config.toml
dataset = "photos of plants, animals and fungi (iNaturalist)"
image_size = 32
crop_scale_min = 1
norm = "batchnorm"
depths = [2, 5, 5]
stem = "deep"
loss = "cross_entropy"
muon_scale = "match_rms_adamw"
lr_schedule = "cosine"
Rows from block 9, named by matrix and row number. Each number is 128 + 24 x the weight over its row's rms, rounded and kept within 0 to 255. All counts start at 0. Numbers have three digits each. After the name is the row's rms in percent of the matrix's.
# b510: branch 3 first 3x3 conv (model.blocks.9.b5.1.0.weight, 88x44x3x3), inputs 0-10, a 3x3 kernel for each
b510.0 102:168122093137129117130137127104106133099124185106147173173112085114087104128094146134131139114101107133162113130114143127142142124112135126134151134135118094116137129135142108128144104103136179121095159103117146107162189085095200100101166108129136123108128124115149148117121115145124122118121090109
b510.1 095:126143153159139156121107105149135160139122123145111106155142097109078065207156189171158131143118113172128112123108113081112179165163160134156145141132089166161089146127067124102078178159159116144156135131137114104148137140130146131101141125112135126129132129126135142147130159160129142107117127090
b510.2 100:147214104124174117084146155140199165132124141174128130125133130106152147101165105156124081127152135114130191132146103134156089123125104128168155109128126154144121110120145120134138142155097126116133133098160127101146128155119114153136085153184173131113164127095183157126127122121175106115191123141
b510.3 103:155105119162108086136127105142124131111126093101081098110121113088099216109094130145125115157107103188163130072097205118115123142161107132129160100133126130161156131101125111087155126102121136106098107141141080133167107105133127128103176171135121129128126122137117124130128127083131100085142129102
b510.4 108:146138059159133111160134118131129088143134133179151136137170142152146081108129088124140123136135110154150128124122113131147155099125138084109108091116164103110140128149138132131112121152131157128073104125166119108197113118120134120120142128101103122134115127127135141153118142139114130126124131094
b510.5 094:174138102127143101149123115128114137109115172120086131135166180124127170133116117120094123135123121144137124147130148152125145111115200088125143132125122145145120115118141112110138128127104102117155080139216096136201152138113136134123139135139128119123128125124145131125100125089100117091136126098
b510.6 102:148102104116113111105110128164152122131138117118136134116163161127132102133136100176128104135125129128115124049063037134147111155142111153172186150139093171152101073116148131124128137117106110125106121127122109113124135122130176123120189134126130113127135129134137134129113114123106127128110122131
b510.7 098:095096132088133151098137136168134095151134109141120126107171130100104131138123114137148161149121123161131115149134164122118138168150142226126108153071086166075087092184123090114129108099117135121122150166087130117103153146126149119119167137131118121132114115127152122133181096142092097140086115159
b510.8 098:120121125120150131074159135112128166109143130081125095132130118132131097102109076137131144146123130135153152124131077118117097138151153094092080132124111153128153077112105129128125127134123131119111158098087149079064128103102135135100125196127121120125128111121141114111149128135107130159123121133
b510.9 105:169140107152145129088100122119117112117125127074106119102113115156156145120128132181159124145141133115092119116122105112099128126123124110132169138122128125112109122081095128130102113124105104075081121119101141147145215174123134131113118118129191157145141124129116122134115105081111115112130113128
b510.10 102:109135152174157139146150130159095148141121128136130121071184149132192128142165131129129099138101090137113115183132073130107098113132128154086129075080125087094105117148179116113123142117127076147155116125119129085084128131120184127100140124093135124112143131125130131113087102123127131134155137124
b510.11 091:139113083098085104076080107110112082090121124099106131118117126120101117131138167106126125126139131118126133106092127113139127136130095138137121121149170113138152121145144115135129113106127119118113115121129104108137069127115098110099172182137117125143127108122169166142123128122129109104136148145
b510.12 100:112126094090102105159155142079117122129084108160119133122106111133139110167165100106129107121129115125127124109126134153156133169143111137100111145130102107122123153128116117113097143115079126144140126126123117125098166117098161140086154144103135135111126127116128134144116124099129130111054097098
b510.13 097:144135177156139162130124170105166179123126124092123113103074092113113134177073137152115136095120144092127160107103095109120101133109080117112130126115125155127087110129153101135143130069115116143136159141116186126103116115122127133146122131187114097119125130128121114128120132135096148135118139115
b510.14 098:130117115106094092130130101148144102107119119129118142134118148160122126179126102104128160117121140079103120131140140129118069074128138092132152134147126150114167108129163139139156185154094113082101128115113162147087135091067138125102098125115126127133122112127139127122114101121155133155142125128
b510.15 103:107113100142139115134117125114148145128130137132127122109072122138113098102122132119129125128125123159135127186146127177148132121152146185145115138138112119101129125099157102096129073130147084127104107146141126137110049104141111118148134147165092142144117137138117137131114129127111130138123115095
b510.16 102:134148168117116150114129095148123148143108128083112117129077114075132170098127125125134126136108133138113096096187181107176159137095089097156096136165108105124118119131115093153181097138158113062130111090198144117171122139131114092136145120152125127133123128128118114127101122109116127127136125149
b510.17 107:101130094072111098087120123077100144074092151097088134113125137133139142119108080170166138104127130084128147148170131139166108157180123131135123146152132093084122125113112157106106139061073092151135083124126095133101155122132116105120048125144130115122123127116137136128115082053166116112157119127
b510.18 087:130126128124126141133112094127130141121131145171094080089110110099095087164139090113106131099120140127144158134104117122109138125127091081135126117112148128117155126138156110114164088108083118141112071087099150153113126114096171147127128121140108113105112127119120126129134118133113087131140145131
b510.19 105:102115131084132119116161153127134140104130141116127168142122149105140145090107101118115145096117130121122121161186185119124122139093078118109068101120122078146205096146155126139112139098067122129130144150148134161148140123120137103115156117106125119130124119135115115123135160124103118125118136136
b510.20 101:115118130150121143180123127132107114147129150133129136072171205121122090132151163128093100121108106143124122132157083135127108123127108149096112132120185098102118089150194155144089140130123069109133093115136113159196167127103165141119138117119127135136113128129114130132179121121152106114137084090
b510.21 092:117132153132158156117134093158132110139129083125126127132133116121153137138139117083120227129099150146090075138138134147137140122115089138135143117128128088118092148129102120155115112129115160121118137108114140129147127136121112142110138151101165187165121128158119114157129114156112122133128116100
b510.22 098:161099116181125097173130103169098134147101114146142117166130126159119125143139157130126123129122141147101138110162141126095083129097125148112121141115106135119141148097127141116117135127116128126126152119102109125113169153095145170102142132107127128136128136147117123134139091119132123133128119121
b510.23 093:168099125136110092147130121188152110136141119124097105105107157159125143122084100113084093156141107112164131126127172131159165121158154120128085147115073131087075156131134162120135154100133121134176113129138129083059126100120131138143108152157111131113144134100174160093127136102121109087124123105
b510.24 100:188162120161150109104141134165150109127148122117139134123162189092115146136131163099152148123134121127125122099106124147120119163147100158136108143151157112129151072132176066089145146098149164133146137155130085111100137116134116095109092093130128150129123121120136130123171192172135127113124105109
b510.25 093:129141148094114129072084104125123148116153135069096109137133146127097107148131140129128129127127118094122129130127122134129125149134110108127132056132140103108083136140158102114126106109135157157139118125122083144157105101106114124150111112141142121113150135121168175162101117122115103113198174138
b510.26 100:114139142117146198103119154127140083129125133088087131193157139135117105140131144128129120110121124103126129143125105149137105164129138106104117127113134176111149182129120123114130135128137091124123143114100141131129177149119138135098118124102133124130129129131123139136122132164109126126079114131
b510.27 093:129110126157132110140141132115104140101137134128156149108141147140188144113096086135137150112114112125158145130149122120087120075082095119109069167148106144123104120109118159140112170106117054099156110167147141150136142155140168132112164129081143166167132141152137143132101110123118120151133107099
b510.28 095:136139142154148136128148139105130145125171152120154135131152144108096102189165141118127138115126127125130129111078076142120216138104155123132106114145140088106164128134129100085140208155186172151111121155123131158120130131129105116124104090120104136125114114109142110099140176152112103110138121122
b510.29 104:107083089144141112131176132134087115097093124129140125148182142079113130126135119127110110126114097107110120086134131215163108156110087105099127123125132141158158129110125044129158156206161132149120113098102127130170133114118129108123087105134132112100127128103133139136167107144123107116109116114
b510.30 100:178180149127145156120155146106093105111118124125128126116142148104109106124100124137091074146149106127159157156147122131136138109118117205182186123099135123103100048108163080097124113106120131110117063079104102098109170127126126119121089109150127129139132134141095127128113078121135126118130136094
b510.31 097:120123122155143125160137094064128125147106102205104040125122105164145117099127129188149145147128125134101101114136118116132069075139195107105151127099134124110142105117119161132112105120091135132135147105100138086136158113083156138102133158153146127135137132143143119134102128121111120100122133134
b510.32 105:145172158136170173118146161128154166106136150106101103118127141151115090131126139142124141127129131095128135158117105185120098097114144110114097142098108150094146128138153144124105191151138139133126109130125160127143174146135133119125112126150132143137127124129139130126137150169125104131144134123
b510.33 094:139167160122166179095125155155148170139088130123108125112110117118145107098123127110084109120106147099132194058110084084123125090109131118129137109119135088140146124116127119132085077124093111142169112165183126165190112136105113141119048122150119110111143137117142166135096148126101126118113137082
b510.34 101:133117141163120126155116097118088125117117116079153148113118098153137137141128201126141171119119132152136126127145134099126200146093107164133124126130147116122112131141118140117088091081218130088091107083102122173125131120131138125131159114106132137130154141125141128107086121121110131122107128173
b510.35 103:144152142128121129118105108183123120138134139115102127145137135209118126126097113131131107169127127144122136109121122088131130116143113113095119117124109131117076176154111161112109079091143138100119142115109116115110097123126110124136132122138123125121133135147138129127130134095129114112123121131
b510.36 096:182146127130123128107109122166093103131131138116137149164135134164159176061058094102108115097113130159106128178166135121115134101097072140110117126124182160111117144130120159175162088118105162156134115137140083084113094123130113102112145119123123129128120122129121120131135118152122125120134135107
b510.37 092:137110143156123078124128082164102145135094117127128137081120109165118100153126134126151149137128129149093111127134072136106105124140115104121123109143150117210137092175147106121116177124128092077125167122111166135097116131121112107122145108117130125109124131161118147174150133129119104130143102107
b510.38 101:114145164105162139114128135122140149118128127132117116137162152051130127095110121117117117142136118163130113103158136083111125125125122136128134142145169125138156130137126117160148125141154093077118115172130120135111123088121129126097170140107133128117133128127135123116112122155119132145096129168
b510.39 104:121200221095089135109079069141137171140123119106090072147124127123099114155152155096156182096131164109087111103129144123128144164147137139131186124121146115130124157121133139103100162142132159159153135098131079097111108178131076139130119139110111125123128132097135136103147109060116092097096122133
b510.40 101:117178162085147129124128121138166175112114107123109101188144117104186127049114108101120092114133120133133107137146097125125123138129120098118129088110150060088132164104146131160150096101122130139141096113103150129127097110133129151168147135127124116125109112108118116109138132144148148114143143136
b510.41 097:160159132153164136128147126148128116147143129129127095103138077128088092145113136145114094113105105104111125166149159114094125138109116135111181128066105118132142128091094158121118157141178107139096093118078125127108132100098119083091140110123124120108127139132130151143133141135128130134121124093
b510.42 103:061110146136134100152135100125091096123135099131176107150132135146145144125137128128161205105131125140151129117142106150157129085096175123120153102118122126098127175124098139123127123103082129110135101099097099105124066151205077120155101086080104131135112105124128129139135098105102101127114085106
b510.43 094:075112107105107098115093098108135137158148132136123113190182216087103090102132088088123131117115124122121128068121120121138135154159145113115134116129137076105124162157163125111110117101086148156116104119128081125116135123124130136134142112105124127141142143147131123129130100094127108118094119136
b510.44 100:156140139133117119159146125105120125101121121127122125209142085114105135085120127100098113157119134146138133118120130150139125166124075125139120172132116194141126159132106092132154052136177124173135122108094143128095119091170136088153118088152132129112107116109113128119137133129128154149104144175
b510.45 101:109112129130113136147177147131128143133124147127135118154112095124112120127145191123124121096105130122110128110092079070143165082120095157125117149150113111089107149142124148136129155131171126146151144154142137113111117123100139110095136117113115115135123125121107112099131142134175159143129093091
b510.46 102:148123118159159100168151113111112138121124119165129125115116175101135213094147174153135123132128126140126128051095168128161162138121083155150086160160098137140086153157152131127158116112112116131141136128107122101091141129137158130136182148148137137136130131118124126128134135105129119121126105116
b510.47 103:179131116101119112138120108195134124109102103127098085224130064148107108085090129109126101133128102130129109130129120096119178097126138055084166151101127160111116209135095133121116074126151148137122129120099173096074112129161124109130141141141131134131120124109126108100173157146125127094095119149
b510.48 104:126102122138113116128128122125097123112117108122135116188121133128120173079111143071114135105131138128139131030104159127128150127120130099195123103114127143146145136158118121124104121127100132094135120119132101132135105113137129129158132138181116135137124135138137128131114110091147119129141097128
b510.49 103:096126126119120127119113092087084119108088118128137120132139125130139089128138105121134101085122117137204153083126124080120134125158206093103110113113127191113111111161151117149103134135087123154148120173131102164120108122141130096135125091131103116126131157143100123130151136122220152133117100131
b510.50 098:110152152145138139155127137094178175095121139116115122111121170140129083132124118119135132097136151097128144221185111161122094065083124146147154131144152083152146126130152170148127103095138119125138072142128105177138134101126062086127114133136129128109134117115102124160114149131111118128122091116
b510.51 101:111108127144150153107113102126103100142136132124105105068057114100084117177142122128111132147130124150140128121113128121112121166131104141129103122129157136105123101131165088130166146109101125088082135131121124151100110120107135121096175154128099126118118116096133142157107134124109102119107114109
b510.52 114:141123176167125153152121127166108192158122133169131110124197060114145057122129105117098132156123140137126130130133084143098161148128204101120163111148137111161090124173106123160091135146124149103127127128134124099082106125143135145134122150116129099127129106134139127132112123191106114136102113108
b510.53 106:112145121103105127128121133135193139116125106130128125080119154134130123119079112145126124124110089130111106128115152128118166114126160107096158166122110205171101127128111142147124087125160095161104112148129159115083169129128129147134090126133121115102129128129127128111153128124127111118091116138
b510.54 107:159128175156111161131078089151178186120121174091077116142085110135094126153149142128119125142128154166104158132110117120116104129110128099144116110128094131141059124126080127123097124125102133152213125102198130100120154097092152101118202133130112122123115116094122127124117151107126166116128156129
b510.55 103:134141137105176175123164199150124128140123127138133136118139133174129094140136107099114121131109146136116130114120152093078094159147133163106105160105123210131129104113133189105090181131115135107109124137149112172175127131125115133099111116077128132119109132128108120102103088130128103125142139135
b510.56 095:105101093142130121157140138132119107120128129123129160158133136112100122112110118119132134130125131140129126121070095102115127109114114114134167085120143123134127158147151102110144115120134128115108126146132128127113085116123108120130113119124122119115121111106119119115111118087135141130148130115
b510.57 098:160130129169134117106119122132124122167104102145122133096072089124128112115162146116103095111112144082106138157120112128188145089130098175089157146097138138131158099105116144135092150131131082126092131140129122130097105126135082107120080111125134119111127117113118123126173115162126100103113096086
b510.58 093:118116139106103140110103139139124114095115126109110114096103129128158162091147124166171160115123135099119124092125143120144132132144116128128093145140124161134139096100115116126141123150150170102104103090125119095087145128179127099130123135133151162182126113128108111099124105124139078105225143141
b510.59 100:132160125103165100110122100089108104108130104121129117067095126153129151139112132137161149136121103115135094174121116186136096103118088105128150094130130101127124023092120141123133163122131121119125097097145101096129125125131108118130100142129119129123127127139104110128142122124103117117130138103
b510.60 091:144129115130127126146142137128144131134106096145128064155147142088105118108136159137134124170132124133102126152177179123124107187187178117126116127146122128142117114125113134118108152116135139118114111134110135178213138152120135159140117120116130133125128136130105107119121117127156143163143120129
b510.61 104:100121161109123102117159118129136152136153138140175138144224173130094107138058094134135134138127118124136122150144160112078123141129149153112122139135145100136146134164133088120170127126158062100142136115119167149120116114128116108128155121118142123089128118127133123163090129111105187127129151095
b510.62 095:133122143155121129099097096130126112126134124067124120103124123151126119130134126118096123141119136141134162129138136090123147105154156075125107100121108103130156119131107146131102174142102106131126147126121180147087127090133118119142114127135093110136122139162135142138104115151149136130215145123
b510.63 096:128101128107128128129128147089116130106147158130115114108085129129114137149146149108117131116119132125101108136142109168143089136116106206152129163139145103154147142147122142139147100105125161081093121089117108076107118127160141127136126125162131129126131135130112131137188129099121112128100143157
b510.64 104:155134157138129141139142100115136146061114121119166131120160237145087156105119120117122149128119137118106117095150143141149064144123094120123104107119127091128175078131159083111154074113147162122159162097105094168078109129145123104132107087125133126126132121123120108127138113141139147143102104096
b510.65 108:140123093163136106162128095177159108179139108124088096108119076122143093150188119128128126117120123142127136113169110104197117121142124117130127078110132073113132162141130164143108116115100130122090156131122132132135144148182132108138176116132122122120129136128130122104112122131108108138144132126
b510.66 090:147116107190136144177179140134130128162134138147119123117112141118121150150118163134125120151133129124119122123087119120107142123126171124152097108123077119128093111165128132138128161131131115115199112117199129105192113131131113106120126130122151133104151124104134117103089148112076147127084136106
b510.67 101:118134114145109135127082107136161158145113132110106117051118145100150130124126114104088108122112125153110119178174120141107114107102135112145156140124162108082079126132138137139137106125125116122116128096129106108110109104110120093128158137150109094099112112129137141160156152163124126129110100118
b510.68 106:143115132155131129119128146122128118150131122149137124137137148104103120107120144164141113115087106138132135090103171089147199123158115082157080083174083132173097105141126138154113151133098146126175140133112114135133157142108110127145118105143132122120105120137122123119118140126107126091093105127
b510.69 097:171131120142124123157160127155102088122131093178170123139109087181172147150123095115119127116113132146133139117139142143127114115124122151127095094125094138141104117083083109127128168137131140133121155132107145159194113126094128135136180174151104110110107113115119113108105081105095102138114140215
b510.70 119:100132199092137153109163128166111129131126117105165124112131156129132151128119131104113156100124154147127124067244240077129157098080124153155109147144089106120115162119097152141095123130104112105146148097128131142123120134134125111128127100121106132140133139148131124141119110075119127108110146119
b510.71 101:089116095082122103102113105129140128127127109112115111129133142098096130087068137117131123106142132113124115161139129117115138137085092126122102128118087187160138110112133142125117078111155150111105151121095215121073125137142130126143122117128122125114147135115129121111110117108164132120189202149
b510.72 099:112111104128127103177132125132108106154129129121152132120118092113108107130114123131118125137108118148098113075121100093099086084115174127122140124097093125118111131140131118131119121138102133128103135132122147171143123122133117112122142124116103116149109100101148122099128123120117143121126143106
b510.73 103:125076122129139147138132142162142082106127131121093136081089163116084077122154109158085140172126129148127115073135156111082095126115113126183108111150114124119104117126129147132121144150116126120141115129182092131112136103142154118123177144147123127146126113130128134134135114092175152140111127120
b510.74 095:149145118101121133093136135147128112118128132111158155210183086192148062148112115113126146075104142124118140157143075075087128166127122142118131128129142119130141164154109173159061136114123194188121185174117118133131116120088105106104111120118120142163123153167103129139135127158169142108152124100
b510.75 102:122172124108155129084096121096137142100110133102103132181154139093114176135124161099124115127134119132146140118129154127160140093111131120112125171174112125163107170136095123134136105119153074124112109130127149155146096118145096113132107104127148152148122131137121129126140156125119155131123137109
b510.76 098:155139125126118108142149141142199098120118094109104109171084165126117104124137101129102116146117100124173149120099143114136121081117121084151116139199169134054076181104188142117147121114088141133146138128128112070075122117126108139119147146144108107129123117125131128119127143144106133128108137126
b510.77 102:103117121126129169084100173111108131138137121099147147139076127141148163098112122133110115103120129114161159155103134132179139123130115092154075112227112105116104140080116156087131136110123124111141145142140060111141138146131095129132133109145125133146121145164125123112096215099125128063129102090
b510.78 103:160165075145145094098125126111168134122159147111142152206101146223094120128079121101129103114125119116111121178080129146122123123129134069120133067114112106124119157117112179132129131138143154103137136111136125107137100083116136112115120100125115121119130131139131147152113125148118125129121126117
b510.79 099:127138147127099123170119121149124107131151131123127133119079048120154133106113071137091110130115119151140116134169124092106102113106114100116136144094106146144139093090112143154136129127119116131128086136181100121123146124106162092088199111108132130130140127109135107117085082126125131137120153180
b510.80 100:133110074146133089095123096141156151114107123120113116127124088115095060139134119156123111148164159111090125132118095109146152132131099133127095153079077149116085121150119129114073139153129100141152110094105154122130161139140146123142131110098119107090137146132077117132102131126139132115144118132
b510.81 091:088099090119117109173106069103104084147149122138129113116077126107085127156159125099099122162140130137140147138126128101122090128164131101121157121114133109127124115098102102111125126169176144102107141143137106114087098099154064089135138152179122136123161168149127143156136176128103132136090100139
b510.82 092:122149106182179137126120139164131113146113102137122144132135109142121066141143161131158117135162143122112111128098116095103121136163178108114140133134147107146128128096116107116116136137146101133131130130149144134212108131161125122145127088098106126129106127140096108109096136135128154107099142110
b510.83 093:169112087137120092126110092130112108071082100098132135122114129153160131183129142085126126092137140108119124113116115154091150191114149104105132113083127139123138098104130137128106172163165153130100137153092142147095128140150140128131135113123125127109131128099113128148129124117121134146119164138
b510.84 104:122126135132108123142103097048122122076109123120107118132152136162116134116114128104117125104122124108119130244149070175144081142137085161107133150146151124119118143112111177096136142091128102191086141175089121145096111102145121135166129133137129106104130123138122125132151115172171133119114094114
b510.85 105:120101126112123144112118132130132135163105098188133099145096063167138085170175093139132125138128107192141118164137107143132125099093139126081081150099140138106146153104095151124065121137114072110103101133157136115137148141123143129129129127125133136123132129119117116138119067121130127108162172115
b510.86 105:124171174086124132122138129119142147099102128122100113137168156115109103153168155113137134123135121141132134153126103150132119093108104164165200135105155107125130124124172130127141152143174122129133153124118155136149107108107147125128173161176130125129132125141129123129106114103103123144137134153
b510.87 103:110122129100123142130112112163141127143167133123141112148172148121100136096143225087145168104153161119119147131130125106139164099101144139077037097137100123155148138116115142114122108196217133093117150096123152143127061129149068113129100092119133140152134125139143122126125135110130131100141163149