From a checkpoint of a small image classifier: depths [2, 5, 5], 77898 training examples.
Rows from block 3 of a small image classifier, named by matrix and row number. Rows with one number belong to one channel. Each number is 128 + 24 x the weight over its row's rms, rounded and kept within 0 to 255. All counts start at 0. Numbers have three digits each. After the name is the row's rms in percent of the matrix's.
Before each channel's rows are labels from the 100 images, of 14976, where the channel reaches its highest value: "strongest on" is what is common among them. Only what is clearly more common there than usual is listed. The data: photos of plants, animals and fungi (iNaturalist). In brackets: how many of the 100.
# r30: branch 2 reduce pointwise conv (model.blocks.3.r3.0.weight, 60x240x1x1), inputs 0-119
# b30: branch 2 3x3 conv (model.blocks.3.b3.0.weight, 90x60x3x3, transposed, each kernel summed), outputs 0-89

strongest on: order Coleoptera (26)
r30.9 103:114150124132108127099197120137094141135123114123162115081143104128104123098099131108129133164108136135092155120136120124158121115134104130150155134129150114132152147142139132119128109103091133149156118125116121139087141068133142133112093145123171117121142131105117132136079111114129076138130138127131120142101131138140151106085148152125126139118128103133127123
b30.9 098:092146165082179141117152131097128150125142140110118166142149113091112141167105136126114151131095147104163124093100108128143139134141123120109074144132136130093109093119130122130131202149111122138133103138079130140115121148136133142120143110082129108069109168149119088129

strongest on: class Aves (89)
r30.50 095:127138122122109127090165151141087124114148122108149143078121151136155115154110129113130113112127089095143182125092121164123126123108166114114073114150132166131105121147128100127074122141083133140122084136128112120115140124128110145145084076141113078147130118133134122135124148133129131142151138122152185121116118111121164108158136114171157114120131100053168116
b30.50 107:110090107097107123137146120083088111125067093133140123153066162102117097143122142161158150090143095108132112110120120099120090141112110175086086121129093138113141106174099111135096146119119121111085119131140132113107108134149137100140156104117138136108095144144130133124

strongest on: class Insecta (66); phylum Arthropoda (66); order Coleoptera (34)
r30.29 103:130134091113142080125132112098155099101155112116150116098124164148150128118108129160121147105132153150138146123137111116148119157124090125167135131117112144126152142162118110121134169170120126146159148110092106156137128106134143137117156141127149141115140132125100130133122118129116121133128093137112097098125143124131171129143122128125135109116144110183119099
b30.29 113:106150155131108116119117161106108150158153122092134157143126132121176152134113123158095123165106082093143118102135085120154159125142093096128128147100144144149169134146149107115140125141137139074107108084129111141107102085114062088131165120121126148108130113104121090115

strongest on: order Lepidoptera (31)
r30.14 097:142134164084140126115147107110125135159125126147098111119129092127150122157093133085094137122087123134152122127113142174135151124117127165150070141125145153146127136106168165104161128124143126164151123093118115100158127122153144133123132126100126140176125133160110130108124141105176087132088120102099107131106135159140103132127145103128107103143129119125068095
b30.14 100:141153102114126074139118092117141144152141130127102091062129126113119132105118117125148101153107114132116084104097093103114129147083087154145173107109104104136099109125127111134137146138148128142110130110117126142123141174079173123100097125089135109089116110138122181156

strongest on: class Insecta (65); phylum Arthropoda (65); order Coleoptera (31); family: Coccinellidae (29)
r30.41 099:099158118109127146136086096135118102110194105136114136132102087133134165153117139120127109096134124139123105128166169108166120141123123135132125137173116143163083121119164133135133141114109142112104157116140110156132128164117116116143165116132095125156121151102135102132125096158128100133149125136126126114121114111158145172076104129119125170111151110157121128
b30.41 094:119128144097089092106128110168103165082129152124104145143121127125128114128115132123108120072070132088094091092095076125154160132133127127098145139108137111160130111137126151142077128133149118069138110100135112144080121105121155117111098113118152113126140118110107136094

strongest on: class Aves (83)
r30.36 102:191098128126127122131138119154146129104117104131112123112131106132137140130139157074133131112156119106084139158104119116128112139102120128110054129142099135122119137144127137129102099110112121141096121148124092152137152108123132142125134121158118096141143142158133091100152105146125165128137125103134132129109128072130146167141114092122129137122133136111155145
b30.36 104:133093106143136187090096127120108108112120098100125146150132160127115122122103114125115173117130101144118097150157093107153147130102098167081089137127089139113150127094097064156094087115113111100116139100117128154127104109135094157079137100140138136120131107142130126115

strongest on: order Lepidoptera (35)
r30.28 105:152103080112102104134122122118093141128117097140137127158138142113107124128091169125143102116146133144109078156125104065111124133106137084140108124130092133131128100105125105085111136134116104114117114150091129126105131121131079134071096129099121141127100130091125162107118129124093102124118182112152127111114116141093136130145132130142081135119109131121128150
b30.28 116:091116165121145149139107120138136140105094081177126125169114079100149151159129104110139092107099116169135112143090152104118108100108074144157117111113107136169128146107095104152095137115142097109105118100144118132142109129106118139144145125155128174117109092128174150117

strongest on: class Insecta (64); phylum Arthropoda (64); order Lepidoptera (45); family: Nymphalidae (30)
r30.30 102:120145139135137122084143126127128175155106170122137113129106128093109142100104120168108066108163137100120135149138137167105133105128072067130107071183130154109121100184130132139122164104114138091154162122150125097136124158171126133102133119127118126127148134107130143116073132126105190125130177174108108148132124140125123136123108132153162138125104160121106134
b30.30 073:116115139105117119116168079097105108144104078122100115148155140135107137149147134125139119110145140106116118160129151096132116146143166143120114081147124161179146122109147137087153171115084120116061136110109125124135112180179147147120115123109111165162095135124149145119

strongest on: class Insecta (60); phylum Arthropoda (60)
r30.54 095:139127122126126174110070104154156143084104104104134125157110143131110140120136117092129077101141133146156109131151148136123125122113061161121135135126113115103084112127139147140137129110154120093142132138170135123107090095159141149115180151124123103146143127125133147112121102130143121079162127165103129113136112148175127107145164131113138082128108106152137122
b30.54 099:155118121110135108164143127099125135118129167120122121091156130120131109124152112080103142040153150153117091099098110113101093097115142094112113143131108132122086109147139121105112127135169111146057112114128101123149119159129149080123123128102119107128133120089131101096

strongest on: class Aves (85)
r30.44 104:117117120078179147131117099134159123123129123145099130109127138097111138120136095132133127097153138150129127125124171147127171155130120144137162137107133148110136119131128135156107108119145169099144124130111137157100128115152122100100163153122127101125156138123123157122088063116129131152127109098136109104084157117185138148181135086121148106128103145149125122
b30.44 106:101134081148125073076148129154080129106105150141116121116160125125092118120120103114112091139111085147104127147098127142117117088134111132113142168190167148153111091148114103083149102155114110098139115132113127178108155126122117138158115133162107138100136134125132116152

strongest on: order Passeriformes (51)
r30.26 103:148147124145128128148143122112128118152130154118097125131112132123135123130118106107105135136108134129169146113163164130131133122145174068136121147135134140146107116142144123122119125112145124122154112146094149130126138127136121122113137137129116143125132144138123164129117163119114138172124128129150125151126113127159148130132149139155121134126116204131150135
b30.26 095:113121115093133121123175102094101113125126099130100141144127097061110123114106138084157150114142116090131156116118144137146139103127119148119100121186141138112116093113109151117087091131125122134104136132171125130146173137080134172082085133121123097150094127121105125092

strongest on: class Aves (86); order Passeriformes (52)
r30.42 095:144105124118139115121110128119129081132146126126108098153106103128151140135150133111114137162116127123135109086120126119124132126133114114132132169127137126109154128125148086096155126134189132118136154122109124111133099143193115122177137120091129105119183125075121128174129189144121145146129109125128114199121168135135138126119139121144127119101123146138134115
b30.42 100:132110128130122179102084122134130141103113114113104120128118127161107130129104095152185091096129155085108110149150085121124116140175101121086097099137150135105127132157120130135151121090154129146110171132122141075168135120127139141135151161188097122132162129135120168130

strongest on: class Insecta (61); phylum Arthropoda (61); order Lepidoptera (39); family: Nymphalidae (26)
r30.35 097:126099113131114110143147117115116120160133097138131098119102099105131118120145141128126107108132144134092105138173148118108133152118131151127142131146107129104063120151123152134139143139123105121131117127108139079139087099148171155125133155129146142126100132132102117124113164110127107140124142154138113166147137130132099180087171138135117117156089134104098158
b30.35 092:137093153108123136126132117170118153128154147054108126113109132084130148152121137093137136116131112122117163116101121081117170085107125138158130114124134118101161130116129112125150160182145138114165147110122111159175115151116152196176132125137135121117077124124129119140

strongest on: phylum Arthropoda (70); class Insecta (68); order Coleoptera (29); family: Coccinellidae (25)
r30.3 100:126128084110118118105095139122114085154132139115127162124132104189104131114095075124155146142122113123184128104150164147136134126110122111129107112132134122100086129151119136148116153097131111127138116113119122127130132128114126091092127161122149121122124142128137118115110130123110091158165161187200101124110090129082124161143149121141076132168145116067135118
b30.3 102:141140130094069126124105125183105131152143124124148095107110122120131101117132109095148143123101101112111125092146115115093160176130151082137158135118080128115149147131099119175119110150128139123088149125105154108131168123123102140130081112118167090079093147104125132104

strongest on: order Passeriformes (55)
r30.56 092:117122154150106158134100131089133171125113119147127127125122157139122171131130128133122120141177154094118087129113125114125119123140141122106094095171132144171110138095152140115114133116161134148145129118164092139143129120125119123124124133125117175171135121135128130128135120143163101137109134129124126139116095153125120144143140125134132119156128112097180110
b30.56 094:123136123149172151118106161115101141119106106072075133112108119133081130111138092117078147122117143091115118134092138127077175107113155118100139148133137093131122106138090119159107148117128101166148121123092100142103118125154071133105116099107097144136103107131142155130

strongest on: class Aves (85); order Passeriformes (65)
r30.16 102:080107144160127150138144134124115151128130114098123127082164136144090119148112160137141101143123118119132158095145122081126088112178160144119122150127163116089117128132133169135128135143119120116095148147107181126135139165159172125146188134142148113160110146157126178129127118133125141124111131114115136113125133113156146141139166111125159153154118134123133170
b30.16 103:124150097122104133081154145094125076146139139115128106093109115103098139115073096126109159099134150120114124113111125118131152114085152154112127131159138110108126109106098111122131108186134115132190130112133119168147135143073066135122124147088120140132144119155094102136

strongest on: order Coleoptera (30); family: Coccinellidae (28)
r30.7 105:135126092129141098171095132096168141114110131142119116139138133160145112120152107142118128148129155143121139157119102117132157136121155123146132153130131137097122107130125129134148147173098117113141137114129142116150162140137131129124133102128128098142108146117152153147183111154101087167099131160134122093129119119125113137119105130128135095142114147126154119
b30.7 097:167121097087142064124150173125108140109155142140173144144112128152101139168103137112167151176112137119159125127107154116117127138121154155077144136092126127117109146118137135149135134158170112084144153188138098111115119118111114164126147111149140108112114145106099145101

strongest on: order Lepidoptera (31)
r30.25 098:129129146108127115105113144152139125165104141158141130148125097078150143104166151111083132138130113097132126125133131156127131156137142124107134114196122123119080127121120150109106138133165131124170094150125131108146097127111126151142097144123129149121115129103132109139124180099128132113126112128128121134120131164128100128133147175134112106140128121129117179
b30.25 102:119098118109120108119150109095082165127143143100124166107120154115138067124150136126124135136161150103120144111132117126119170110144129107100124125138114065083153094110132086111137082109120123083088124098135117149130111144100131098155158098157151074127101141110115125106

strongest on: class Aves (83)
r30.38 101:099087196162187117098155127124103110148142158120146099106116137097126087120159113123140112129106120128165141079119106121119143107142094140104114148108101116141133125158125123142127128148134108136120132109223135100123141132112094133094105126145125107161139105107131112107152106157155098126138122107136124119136127146121157105117094119095135137132124094141148142
b30.38 114:120105133111133100107110112119144144123074140093139131114135076115106099135093138152093111099111119105107145119141087108127117121098127122109115112101132128139165144166108085075115113119142114152119096126133090104094126133098135115083127153087108171105103144103108069094

strongest on: order Passeriformes (53)
r30.49 097:146131101084174099123083114119121123096125103119118089119112147194127142162117133078136104138109124132126132141114141124147147137120116091121101129145076171142110090104141122147114105145132126112077121104112107115090103110131114070140128124130135116094161130108109145137104129112126151129108107133135153098136142109126112105111155142154109130103105112107127126
b30.49 084:134099110096138114119112160100116122125132095154114139142098116096098121146135087112198085096108111167128123137150118097112120146098134153120090109167126158112121143131121114113089117156148109090090135135169146149135129166091154118171106128117152154137085127125174147132